config.yaml
cutout: 0.25
activation: "geglu"
kernel_size: 7
eps: 1e-08
Rows from block 2, named by matrix and row number. Each number is 128 + 32 x the weight over the matrix's rms, rounded and kept within 0 to 255. All counts start at 0. Numbers have three digits each.
# f: token mixer depthwise 7x7 conv (model.blocks.2.mixer.f.weight, 320x1x7x7, trained with AdamW), a 7x7 kernel
f.29:117141095119143179171101118159183139115137095110120156105137129111103103084078094096128104102214205134076113111094167130132145140155120122127126123
f.30:112132103140141187132113086084098144136150059066075119131171173086062092125122084152083129118094101107131140119156138138151142143145164148145149175
f.31:154120116109098108113078098085105155154142100081113138145169098159157147126096127131132149203154036099123115127139161103133161151135114140115154124
f.32:105087100090169177128098082062109170183155129117111144190211148188154158143109146166124185189097073075106157144157086074085086183162130078093084118
f.33:118124168198189117086092129171198162154093086076102179125055043034068090194100051054111061147178168140040120121156213181138102135149181155189141121
f.34:088121113140154135127127090115143200126126135159152142122093126140183107083173142105136096079210195148155105090199232173137066129108142163139092115
f.35:101162132088125128097135164143103060131173116153247154032102198052087127130106126136047060109138157136140145131109159173155113148151169122152121132
f.36:114122153167125112119123133125147162156138144124088092170171149140153075076093194174170181152067089137152154175161167127123106135163154171158127096
f.37:159147173139122128104150173166167107119096147166119112111056090142145109148130141116127127105083148169163102097096123146144121106175114131133136134
f.38:133092098109089135112131096096118117151152124062081094151185148118104122129207162123150153205188101102105178151170117105086086108140154130106092136
f.39:107137133081084096138084134140121056065139140142150104077073090167116111122064050085170148127103074064127185161157160161162110189209167174166159121
f.40:182119139163139128148144099157193194164128084094102186167167148135081048163154177139173166107089082107100154111149092063078118147150102089091097092
f.41:119151154145084085107126167124120107081123132160193121097101090124106168136119105130114110122188150119118170163150153153098069123153195155166107094
f.42:105130150202180173146080115139174213172157069081116077178134121121108115106157153140095146089101197131114115102110150166096090124128122156186160115
f.43:192198171181122127140175155199195091106144173185194095069089096166160108105112123154164064052094176189167079095072140168194156120107117118151163160
f.44:100091119111118091111131148132118097096108118133142153133098111077143163159146126124104142135151147140130114112129135132111174082090098141131151119
f.45:105113139133109105157091096106171168138125113080141155169176154121088103143128155158159134123070106101166135150162123101086080115169117127106110135
f.46:152155149146144123104164193162161145155121181222207202184103120190171139144158129112143165154171138157091130149157180158101106110143139126108089069
f.47:118146140128153148118141129127152146154135157106108145145102157179085083105104097126152119117156123120106101150148181159153193130111161160186130157
f.48:123113122116106098142125133146142106090112132157166139138109145102128165104120116103134161177171129120147132137164157155137111086132112125126153144
f.49:147151104105105101105103102090098100117077120083126187170106102127083123197201092068097112118156156119091119103112071078103077125093088097102133141
f.50:134127131097145097110128133114094185112087109122108155196159132147176150139133161135113133153161117133124117133105177142091097112118122119101083122
f.51:120096128144146143132106096113157174126098104062146225217198147131098105162121099114103146190141055065129125182223163093096128136167132139095090114
f.52:143123145102114123124127105128104100100122112091104098121088113104100124147116110141097087095129079080122108067088090120099148121092052103130130128
f.53:116127108127183174159142120100132177178174179169145101157167124184199164082115192179174177201193117152176165169190183149123130100159151180152105127
f.54:096128153116129107089090101149137152134102152166128138109114108117105118099142128126142140132135089140143160181135127169091178141143166126106151134
f.55:128134127109100088115142169164093131124122141164174133074116098142156123142115137133125140144139157135132099110107165154127147107138076107084123124
f.56:159165136135098118112170147119138153137085123126095111158164132124131077109112160126142148112119134170094137127131191131110150126130165127120123106
f.57:133124142130115132121132127129161081093083120169210134057053085127103160169106096120068103117143155137122080058092125143156114126087079071139126128
f.58:123108102111114072109135133142134128099105150133169154137108096136194132129177153160114138098138169159147117125074132157151162118093074120118131151
f.59:190127157092101067060188115123091074087050162143164083058054114157165137167064064137172135139178121103126165163126147158146133170198163127146123142
f.60:133165117109099119110128156120123136110117111094105183156141137120107084138110127180148125150140087098153106092170146105159138139134116129163145148
f.61:094106167185132159114123148175182164181118115087088106133111138144123107116068081147132111165196122114165097115140159146135119107122114120156113138
f.62:092127125131093137162102116091130074089118159120098167134147149148162084163157136114161180140117118156091104099140167063130092121142110131146129116
f.63:133094123142149112146103108147154136138146102081119180159125149089147131095116137128120157120143121165099119133146108117141078114140118138088114125
f.64:160154163186138091132126180195189155123113130197191193146122146145164145117141172145095137137151202170186095114107168204201176111112154173211171193
f.65:100111138101090120133114135140115076124092142117177122112100090118106146146185128141148087118153150129139125125107095146120126116107105119129098164
f.66:128122118149130137106145116157131153145131123153170123127121155121148168128112123106134109101143137112111105125135099137119107120139162115136150104
f.67:114124117142108142144101125137142147161146151109094074160143143114096080124111142124112091114127109132125103099128144148153143076073086129146142155
f.68:130116116123151102137155150131121117085138139125135127103113173103110087082106167157112140127134130148151131126120140155112133102123128125129135165
f.69:123103090141122097145123076143170118122163127124141141193118071121152099107174142115118161138139160148108122143179203161117129091115120168158140093
f.70:103123137128085129129146121149143151137136152145130151119127150129100097114055080128129147135127133142178134161152152120146157160126140117110095161
f.71:137143131108101098067144158159136149100062138145066093150153096134119110116141115109111109130129122121105135152153134149113129103129158164127141123
f.72:176175162175192122104148133127184190167144193123062141188177173179120046115171184139188180123084089095109162134170168138144133147176135167128110104
f.73:153172207174182161109180164152145167176148197144074079114156143176137026066121186151171168104107129170167165157148163148170139138131160161181166173
f.74:091109134091113132148149141109082084108156137125156131051090164132065061213161099092131116042119230174153083131106129187125144112163155139147148117
f.75:150156119121141173127132152149156124122182116166146087104092116174146101073099116145143108089076123168176107114122132169161145136150098169160139137
f.76:221149136169158160166169127072110099139143134082103104094082177143094087123105104146130104143109107108142174137139109119141138214185184149166145180
f.77:091089102151145127103064114187162140148115105146154081060132131142167128195099135159179147033108164116157106150134174190101079131121139168097116108
f.78:118103128139123174138130104161123175151107145119127135105129145096125113120089111116094087126183185127140125138159091087128157130107121080126157143
f.79:116132092113107105111157145137101097095113155130119093109153152136132140096179172169160108125102132148171148179159127146090057126163145144133151121
f.80:179141134101107054079160165131099039079044179134156126062070049143140141155068068079071079096117139097116114084057075113121162098089071081100118134
f.81:122147130117131122100145157151159133102116127155163079128144132167158106058080203143121166157110182164130164158133173192133144114140181136164133145
f.82:126179120115112167157133121130102134119146120116092160126155132107114111160147115121126134119160142148126136098103134119128110110158122115146106140
f.83:121119109118166135127116122110154147149117115101056096132105112148132108101078103100175197191140126134152180167201194150179175150147188159166159085
f.84:051056052092097065063084128129144133116070068139177184207148061058178171133173147091088159185166154127077074122137143110111060057069079076092081040
f.85:097071083130173180201058070093105159175178061078094117169168168110111088116118142140166135144105109106046178202159125087078072231187183129086053066
f.86:112109077128116138166083107085110158169163109087101112136180176110079111153165175170081068070176165184178102064133110182174173116146095162127163176
f.87:137138162123142117138126106104160099120109122126096185158107125151130094125176141111130138125072110158124101179114090092142080127136146158154123107
f.88:173156158141149126151177136113115088148118158109094108093124132107113122161127084104132070076128120097119167121110100124104122181171147102156108148
f.89:098069043098155194241090080092109128186198088072108130148117150117137137126118119092120157170170122106077146147156131121065077186228153125162055067
f.90:137142155116147121158156165177215154117097133159141148201161131142129065060188177109180190139090148155113155175203168148154117168165164150159108100
f.91:159140116121073134143173150120092086129096172087069051094099105134091086132132128088182108105158116128119167148174124125128167144101123094132125155
f.92:107091138081127157147113158106093116125155117065152133138116129129127114203126112137142115116107071106185103139097112115123117102137155146130094134
f.93:097111147116087085060088166178162131110085134159192197113074095165136118116132143102105124118144198188141087118111149173176125080117116119143144102
f.94:127176143153170187179146117140148152141138137125084078138136155176145064068136181177123148118089151219129188169143103128141103152197192137127153106
f.95:055071143123159107143111061139135152137140085142161132094152169070150150142140169141074105177144153144155058081129120131098116122111083099100095136
f.96:147148166153129149183113101132100100107129138131110099083104137134141069124130121155110102054094122143132108115132116133143132143156148180167163148
f.97:140125104116116129130157115063115165135139139110050149234163121184187108155123108076140165150073058072085094086116133086097120106147140162131126156
f.98:078092100098073081115097112099146129110068119089126123142095072083103153145131084090102086131141076120119122110095103084120089146124128107098143168
f.99:081119112120109131083093110154123114133081099155155114126141106147156162166162128124110114093163119114157100126114140124142141107101107154110073127
f.100:086126173222133153091073160161193177086115111146090164099123079101149156123089054083174179134111100090072155144170105090071113162148152140104128093
f.101:109145152152140135110137164173157147085131132172107085093084139170165113116134128150114120121092107173177108112136172139160125095102096140151132168
f.102:098076093085120104100162151119117108116128126167156157123121135139183152115128126135170112104085115133098150166170149184118066158154143142140075097
f.103:154140060110130151139130123046109170159123185089052132137136157183103050113165165126163152059058122165161163157056057110144165132163139097112104134
f.104:132161114119116134112126103167115113122140137103092083085109104135141169153128102080099152172201162099100159119157124112135081155122103079094122103
f.105:127106099104143131119115103154170142156145158149165154129123130111194158113111122132118132075090104169133089118106102134136150124117126121140155121
f.106:112120149158158159148132138163146192187187110139151161162136138162199176154092087118149186165115059073043149176177107073058064170149184125066046025
f.107:131143101144127098131143124112154094149126124140148133098134135117136122167106098081116124144160159101072108127158167116122076104082112115077081041
f.108:078118140114104091134123110146167087092140129141189214072071093131106159176146141171074095098100115156190089084099120161111125117133136159145095075
f.109:098113126127113096093115100111138085064081069095095132140102096113110124149172133115083146165127103143098109121144116125134101084123117120101075100
f.110:134125089115170157138113068069106126144158088061036031064118157127121129082068109157116130114112060061090146136130128112106123149147147150121159145
f.111:110092083078146193177120076080089137164185121107065122167192199152115100116156194184154101094087113131139107128079050090097133139109137076078115107
f.112:155135118157132115144130134141178139122131135102106144087079131145123159127115078102159123077071140101102137141111077093090113175143138094099085090
f.113:140168108106134118121137104161179173150125122167169214171171151135142149141169162109180195209160136139101132164237209223117132109127152186169166110
f.114:093110126117089053053065142152126089091083093143158160120056098082097173196118109063064110158154138111101058095092083121079066109089083114100098106
f.115:033067054095098105081057067070125129124108114127130145161121109080118155143157115131107144146153121128139093129088133099100107077061123086100125117
f.116:125118115096097112103114123142119091100157146167194153086077122172149180120155116089171177148134099103104156164118087132126128142159132080124139142
f.117:080111123136163125131122144157131138101114116198118060104132116110101056114126099090132084101153198161145088078087180175145133098107105119128124149
f.118:104105115110083082104096113125147127100120099107131151139153097128149172139198144102121160152206186133128093118142149118094124116100088099086108096
f.119:118156117103120103183172140100070121119133136094099111137112162167104097137067132129151139048062113154150179144101117157141191138139127135168174163
f.120:102098102114091119145108078119097077121078141113166108143125092142171165132100092156102166181170115085091150162170174158118094168166186140137121082
f.121:152147127171111170089111123114146146195119091120138134097178091140153103150129143117137122128118107114103160124123164080133105123133116127077144096
f.122:100154173152119084125118145195140107070138138136192187140102114092103108140148138126150076044108199185134188157090124163158129177171151178122116142
f.123:135171135144128129117184184175161144137073175184180183104070097141169146146086079076069081103149134132082050089136155153138103059122116151190118136
f.124:116093135073096106121131125172111083082111153214152118067091093159204177137127190136144167103089195249181122116101096138163152157155102099154175131
f.125:081143133189208156149108104116167187146141103096064169181124085110098074136122065059118127167168101068065145150200181091103100144163201172150122106
f.126:157161124142147117137106162147162139116135121149157183063148150095085098120114132110139105164180153125120134125124146124130114123083144145150118146
f.127:147117115068074108083162116072071095101105136142112078062079109161166166133125109152149123135170198166178164124098142172133184143118095089148142166
f.128:151172179127147155139167190176183148145122181177139168184144154172199167147201185154176144164167188169158137173161176177173140093166156166167153115
f.129:148140171105124113122142108173123134101108102120062109113123171136121099115092182133128096128144107128155113088121113134145130107085182153170152137
f.130:107130117141130160113074089092138133149115072085067110153129085117136148117184169122136123150178165137135128131165178132165134155191145171152175160
f.131:140135149095114120097094120096113142088086091154078090094115115161146119108133135087126170169191169171118093187186186149139109147112135170129131130
f.132:137128128092117151115140126169074058109165153186193177076109112149130077134124059117146064057174206101102157095110198209072121102130101156166118093
f.133:144127165144137111090154161144132132127132111133208153134119124133110120130075145132134085124085126133159113149137068144159138178130100122137151144
f.134:089131125155125143068124112097129150149163125129159101113132162138131131145072138157114145132101106138129096123124102114160144128142129109128141121
f.135:094100132141199170124116108124150206140145082098164189181132125091114168137160154106096099114171133128169109097150105106135123097096133126122098137
f.136:191150156144144115135141162143147147167106152145102109123128142159142080103097107130140155156114109122116120139121102094111111157117155119123110164
f.137:092108133174182172182079120116151131154184060124143136133132161103137137102109120078107155162150118120117144162140103138110154134146127136120095106
f.138:226213224165144164122193194197139115097129171176140104109124125143145117108061129146119112080042098150204134131114108146177130090127142162132156181
f.139:157143125080075068098145143174129078094103192185175161097087099164190190172125124136145151150121076113135132115107084081128092098089088045054093113
f.140:139144124113120169137169138161088095136143109153151113083141146077164144142092133135127136088053093137187131097079162149201186157136129110152171180
f.141:119173152152127090090112147116120178153077147095066119224172085138126106104153100143120188216108079092131084154219140098132145087134104118114159143
f.142:120110084083128098147095138091075086108140136146146137146109117132159144151144135140104076115197174184138088089090127134165142090105062126130132132
f.143:124095085108109111164107105118172140114102095084153184176121106113136153138133092109137149167138106101098077111131108112106133077102108170095118091
f.144:149165158168144134166172141143116126162138162096089114126122147202148102116110148157195160143137160162173179163182139133181150203201210174138163167
f.145:147109121096116149116177118099074105125131116163132094094107146154160159158113073138142137162170125062072153133151142120070106176180173178110128110
f.146:119128142142146110145155119140170145093104159137085104114124144151172111143101182122163146126112099152117118077104114153127140092109138132171135098
f.147:109135117119134112132106101122160120129111168149169137178160143126134043117148148125134152139157184110097120132128114130164139086071128151160131103
f.148:163175123124099092144119130096074127097098127137091096190138141105118152123154172114129133136142151156099123144141146129155162118124143149101181121
f.149:153173177169176180170145103101101107159181178105073052065130151186102094117077106143168107110087047123172150135096134097139161159146134173131143173
f.150:117123074098094079124085055074091089078119107103123154104133097119118134136149103131107150160152167125112141166148164183166088145135154159150123139
f.151:097105119120131163164131059073099140164138127079036086111131137126101086154126112141123136138089079105120152144124106118095113136143115127152127141
f.152:151146145177178184164104156122176203195190090132104106177168164069107107109148176174085090131131127135163081105104085140135112052094093110101104128
f.153:112141188183157143133175201187179173158125176219180142162192139217218180086197206164173195183168186180167146177199204141148115115153163117119111085
f.154:144132172157149156114181153169156155172142144127117148171165149104093066102109132180103098090058079125155111097110118083113146054080078122114133149
f.155:109148123171130153095108091135168125124130121127164136131098107157144109139122123133122142091122153164169123131125139135152118118115104121113120141
f.156:069113140134107110084088079129131131125126128127119152116137098116135154156159130122099119138176142144127093115132139107087106048115107143113102082
f.157:134114139120102150148139121139134100142142145140187148084124118148159163139101130120111101202154132079130126128135132125128112111135135120129134106
f.158:151166183139140159149145117149101111127141141116098068044102135125084065086064135148163106098098143116154152143113140159138143175146132136135159177
f.159:024044077081141168169085117068108135135149089127127093167147162123137121123163179179116108093180144148147059083108154125152136037078124118148134153
f.160:100122111091086115090108124161150135098121118189194229185147089135199169137170140069105188153207153125097060135149180138155092108125135096122096061
f.161:121131165161176141129116087111176161137120077076104153143119087117095096165161153156059128178169126118109122138143142150126103101096112128123130138
f.162:132129133193148119106174166162146144115085154194136038090173138142158087059077141179146187127142157150156116142160153133129137122113121128149118129
f.163:140106096111100120142099120134156114158207110096103101084130136116113055101077117158114126093068093139149176123156108162195167163166170126187172180
f.164:135117120112121124136128147143124133114141141076018045119129105143130149150089091131160187141101191177098157151106126141087114133140066114096141124
f.165:133092106112113143099150104144119163160144123136142102108142122141135147168132146155138123123143137128103111105109137124112115092115114139119113109
f.166:086068112088082105107102103093110084101074104122152135127138109108091122143154135107112141219157174099128108085148146126142097133098144109141126112
f.167:143084092149133131121087111125165183157149123158122065143210178159128173127081168157094110103156143144157149108120163137114115113143091103094132096
f.168:197173137147134140134199156147139158149141165116094070144111128117102074085081095165160153135116051083128152167115129059110147142117128101099132144
f.169:134095073097079124143103106043097084100152124089016068104125126142098073124094084145151109088111133137142187166135113138140152169158146114149178175
f.170:137129137147182180182159154183198184196184124178123172157084123176158146098090075095167157118057072085090143184152086053063118156161166134100082068
f.171:093055149123135136132096069103118120107137107103117138132146165172163146150127125085163170157130089066081191175152169111094107210188175145136110111
f.172:200144136102148169174164150180136106134135151129178115086126115140146121107117122085165162115119120079106122153155089092110084146106127112094136101
f.173:113076100117155132133162112126125145129152140133136109117105163123154100099147113139149112097088113151134142126153157128151080139151129144127122132
f.174:162130113103132175144116118093165142139168127115106113118134127144131121112089069109185124164133149121084131148112091135119123158147106127112113106
f.175:092071066091092109111104122130132121099115095134198198154114104100137224165162099088060127176165156108095102098071118146119130080113121087120130060
f.176:147160183174132157129106167135178148140156132127170186172159151167138182106097148143143156197175102150142161174188157124166141113152169153119122103
f.177:156150163167181154135154160142143148124127089163130116095093135092160089117129136167146130107148150192159129131149194170200159137135124183129175171
f.178:123065137171188168214136129130153218200154086091117075133175187146108107102137100152072143119103074130124111118138165166107129133125113144098125117
f.179:113129182145158118176177111110134125120170134095118102122161157116088118113131082103128149129126125106128173153120124130147162178150172138148174152
f.180:132104149123104142093138172121096102119088142106145127135149123140142153132124109128155126122078109161167136140103111107121106172159140127109103133
f.181:128116137173167164148105165143164137146119132166118130098145141135151122117117123128122106099116120127112102106091138109102111130147141121121119102
f.182:103135097139139125125099130123166121100132130153149136112095091120132137080125143148148164184186124117163162125154114109151170116134118120133128128
f.183:169151111086138115149137071167160095099136109129071117088107153154112164147127149097143119095107103117157117097105167123120176100195154076110153171
f.184:134135089084132153149148135145102117178120135176114098116127102092117120148127111151073102100156130147150114115171108139146136121170117131119157077
f.185:128119149166126079154098142185187114080152158155219121037097128125187133053052182228141119102082151189149117142124153167189140159131123124133177133
f.186:114110124135126122128107109128140151149118146093151119122131143118202109164147071115107099127134155153128121100115134133162135144163168104130101104
f.187:105118148135113129139114156178158165151153128153151163164187146132177146205157160182169174190218202193189152188193172161188171158155177185172196160
f.188:147176163191156110122159178151134171153092148184111059123127141163148138087117156133116180162110175135153104082148136149139120070150112080150129102
f.189:133102151142143166143137099146126138102132143165131116145161124142110064091101133153162158083112120151147133124125114135138152190142155143120153161
f.190:138132100128144179142147153138146160150163184168137144125121147161151101087102136142179131064072116131163162165117076110107147118135127126094119110
f.191:173163189138126156170150142116105105154178149135088095096089159148110067096101123150136113116068111115137171125120101142134184206174166145144142162
f.192:089133100127120122113120104104124113116106136123147153165134087116103169157220152106095114162185158134112115091090150090079118104119121132088115087
f.193:149162147174154094132116139161151151117135177230176174147145139155176168107114112083128155145107103110129107142130112124120143133111087101143135138
f.194:115088079090100125143112123122092142138107140177131110101112078133163114152144141110115130147119169149132137139134164162168116106137121184151142076
f.195:155121142105105112102126182134139128123152084134127120147148120111088094144141110131151173169130061053133149121128065083096154159125131091128190121
f.196:134141137159130114106148172154183146113094125150155180182168107144157160123161154118122101105158161132117096101102099115111100100114114103131090084
f.197:120119155188176147125161101118153154162160148087107135099121153089075095142092070090098109115142109080074133109143162165146105141142146118150134143
f.198:168149161139130206181111135136172119142151130121132125082105125155090092107093172131141121148097135148185123128143114114082165092108072099111140144
f.199:073112098103109109094120124134157149104099133148163165129147143131166183115119143102155134130138166153104150158155119126133096163133125106127126099
f.200:073092104158128137141085077129137145137118054138118116178188145106090114121159185130156122113104154146182141115139135150101135115124127088103136140
f.201:176172196181170178198165155138128148130192151155131108096143161153118083088088113154176116104072092127169144155121123134178179171168181163178189172
f.202:068115109090075106078079123095106079121099084087095080117128095127110092110154156168147151163201200184161167172170163170182185193171189182172179194
f.203:126076084105072115067075063056049078031091068085145180132063078065060101162125080049093096097087111077089127079072057067118095155113111101116099136
f.204:071085072115127115145081093094118109120127081122158202160084174098137135171191126112106146097163191137119117120078126129141123081134106143118164128
f.205:142137117115082121115154110128102119073101143121170169140107057143128170138141113073141100130172152134105140116091094104098121097107114099111104104
f.206:065109116120081104102126133188190127114097137165203198172134081065117171137161150116080107163207205142103102115150152168090083095108087106110086059
f.207:159107089140108111160111088116127112150168154119092102135137138143132173133096129127140163119104133122089121130087117127115144084108123145121138176
f.208:147122127102103162111142075121121141128116162114146147136156132104115139120137131128188128099155137133125117119119146122128103138112147127127103121
f.209:147154156081101147124140153156191206177134141148099095159083129144170104116077090105142130141085072082095186132101088103145144134153146092116156143
f.210:112135145158125122129092131128121129120120086099089139138141091070044058146121123112080086072098099117070108116097083097083111093089100101098057085
f.211:160157180173170159152145196190124153137127137151169114130077085126142147134126038070128143096066070053094113132094106105057137124196150172129137120
f.212:175178158140151170187158127126109100123150150132109111114120126129112116094095092141159102083106143128138189153105085132133183180192160118132134179
f.213:133130143127130190152160119130127109099156149130105134109053157130104119157125119161110151111082098131131160111119117124123122130131148148145102147
f.214:104116137119146120139105134129166100150105135135117120110101089141144125131124150161122112111126162147103144150107139092125110172103139186093129092
f.215:120096105129127109090092098144124159132115082086127100137157117121126111131163148133111121108180130126137154098156168124126149140163174157148113177
f.216:154161169167157164155197174146101113142142185147140092077147174153180124082101157156146118110107098149130129169142102132140130174193137130161163117
f.217:128126122142145154177139104098095123134148147082032041085123143103074046101058086123122080060035050091132125107064065122128140145110126108115163138
f.218:121148139207167198143116101133200172187180080122099161168145144137105079065066119149153120133122105093163135179189156150127112159188197200140135162
f.219:111171111097121101091152151148130130112131150162167101114087148125128107130136116145071123117168142092126132089123148146134103127151139106082134166
f.220:115071110099102132092123131127137108125148109133157147118109154094099135131166138122095136172177189111148143141155153136105096140112122122082088095
f.221:134114104095117114148071112064048084111146102087077081073107161104104109122083085160132117096120135154171164133123125152145193158159178198189156156
f.222:112098099096114129111146121066091131101108128191099102158154128125150157142181171165147153165110131131125107128117124132136165108133134157133109161
f.223:092109104120106148128140138173200172149139152154168184186201168176176168111208213207129175190160203216183132169209180201188136097162162184163173151
f.224:169154123167152171126118116130081094077108114146147118166175153070084107116136093114166121164152147119156120163171154160095142142134129137122096113
f.225:057147130166147138145107112162121162176145110145161146150170185100161149132197209193096145128132196202164060125118152178153136067095115111146153111
f.226:170137127137076143122161188159109128085093164154101075076093109132072028087082116122133079065067066120160118118083108099133149107104129135139173153
f.227:135139114103117136157091095082075118132122075099116143137129135122126175151140102113116125187146099102112093133103084080122128081119095067115134159
f.228:122123115120099090069107162189123091137152142209211103129174121161147136071122203125110127064117177185128106166127161162179118136147161122125130104
f.229:128139129140149109112150152097115126161120107079105119142134123081090097160175135117154160212184101095093157163144111113109097155131105111088139164
f.230:091120146145106106081136170124133117120122107094164124117109160105122185179145107145162139092182198151105083107080130158120087125086091125104167142
f.231:111125138094124133122114126113082087089127119082112096077119069162153163155159173166107110116115112103101192168159192177124148138144127105114162136
f.232:110127091095113144131072132128124134132145087111175184148144160058105124148183158159086120142104146158124068114144146118145159019103103108096144140
f.233:141148123128117140157176202176211185144165158132148104148160148200196168125139130150152117106117106110083122143130116082102123140150142132105133136
f.234:136136115099113124111143106081098098121097114102130150126081118127117092159145116119095066113118127119114182130144067082135114165117158096103097141
f.235:147154137144158095097148118113151143104104128084133170244129104131133226150218119110164187206191166112083138137163095064119147124123118077095116125
f.236:148142135150122161146128128132119151148165154160114079123137137104229073072158140124106140144097129181119101121135126127159137141136135122166183190
f.237:147158147144135104137141125111123107123120131115083116093131122078078115134133049139134128162157107091118144173121107165140123107126098095130172137
f.238:093136140113144127107104146100110163123137116118126158128096088110148146130116156132155127149113096132168146123146151142116172106129085147118113144
f.239:073082063144117140160121101076157080067108124136129157143164130142151099138137165168120125074151137141097177109124159181144137140100145164176141162
f.240:117146138167098120185146145162111155168143157143075087096152135156106021123160134157134132124134106136132121149139117061112077129128106121128112109
f.241:104133150101131113139127137096102141125125148095138122115122111083130141138109129135135129111106145122140103129141169161107093126178153132128083065
f.242:161117102091073089102132123124149094092141139106096161167102097137069084140193167136129079068123153145094167164090087110141114155173166135123121130
f.243:075088076156090108109138104135204163128145110157161155196202166136123159140201130158153159170165224117156162153159174144148173127165190186161196148
f.244:160107150133146136135147166137143159139122118147107083124125147133138098056096138179164175135076139170175147166117153167161153125132165168154157153
f.245:057082068077090144125092099089119109166087123095125195165143108110093140157156101130112129176178162117133119132151151147149151131130159140131167129
f.246:084128126139143113133122159140170147116124077109066108198194162140104117093115129128122144188172122144123158130160129121115134133065140141141117090
f.247:117128129135146160118133145140193158177162132126129090107134138161131111098042121160141131126116093094134113128142142187169147130164121142135168148
f.248:125109134137123125123118121104074088158155125139105045053098170108096029103075129122131135107023120121131146150153125121129134138161143119131146144
f.249:120114102089095100096143125084102159202150114116177191184217123091156181140059061108119133132147126118105098158126129180175148166132126126163177170
f.250:149163152165188191157179154157155174143123134113187194141141088091107129112096062056077049088115078057080109101122113133092105096137157162149134119
f.251:139101084091154180169091088083149203196178078097090137140156163096112179110074106119141149182125095073125150159198138103109117165173176126102095147
f.252:179127102103082111148151119146132144137100112138112104121165090121132087090105138100180145122123138150131141168147175122108141188141171158114126185
f.253:132127106117096122094176124073085068132108101107105104094066086092108083182168092079080085099147147085103078084078098077103119090093093067077107135
f.254:106124140134098140089110106143156150093107165127070118202156151134119074152208139120123122169165192142130111118146139116110092090112175106100116087
f.255:137128161152126132064131198169155132142126158173135135189141151209176112092186149152182142131090155124108142175142137135149082121127129140107088083
f.256:085049047095147148132074101101112187167200103105112166189184198200091171139139152132173179178150118147104117146171100096072076141145133099077058053
f.257:125122157111099111160138106175135125162141119171128098111156137133139045112147159126172124094081105147143121116104103177147131128145124125121117068
f.258:145135145154151146135134130102149126171168139102153114084140159106063176120076091141096033093186107141154098127084146085112193109116123135105135147
f.259:125121130133109094117155164177114146129098161198180127088091152126132089135134114122084045090155172156175137068120094135159162105121123126128140134
f.260:089125101150123157111075109075148154197147079137118144129131120091079165116100146147145153147122146099092116084137137135105123176121158114113169130
f.261:090114099103105122099103152152179175101092113149147181207150112124109134158144131117094107178200106128121117109166138121125102089113094112110078107
f.262:105108088104096084128092119072106062103128087096088095035065111085083038107061045099119117072073052086125120140095079089090109112113121144102129124
f.263:129123173228174144146150124159223148104111134097097188125067085102070055099090072139140104093154176143158094141163161173108145125118173229167118136
f.264:170129104160162157119152119132104139141096170128143132096111091164175135121081142107142128092146165142108142132142173114139143106135145142172170135
f.265:091103124180203130113098129155192187163140133138164193230208125158176183143210193159121132186180190203163117116153158133132123131096156141119117107
f.266:153170145193171127103167147180193182076082180189188228164105090140200197147163089123162158179187188124108114124178208144137102118149169119115099052
f.267:121116147161164126189107129142154157127145165122106107110140141178127129141086114144138131113111107106196108119092097135133113063077106131130116133
f.268:100118126143111138128122142115112128152138106129119124156163156067128129086104148106107114090135144114121133125127142143133140150158140145158126163
f.269:152159174140188163099133135179176177201140163146134145149186202161156163108114182149166185196124112183110159161156187126121121152163192152118111100
f.270:118162107163117136133153166162134151105098129160092125138147126168146078094143137133138127142083123116143170132167144095123142153085124142083130131
f.271:135098111128117140104141101120148147138120152117128121165170160106166135096110161167178217144112076104126151200172108061099073145165149117087091083
f.272:114098124140132100119121154145181208136122125139147184206197135138157141067085215129178181147112161163115160170195193144152120134131143144132132113
f.273:145126101101135140108168134094108113120119118093146171156108072132109140147184120093139083114159141147115076085101110118147117110125138127077096095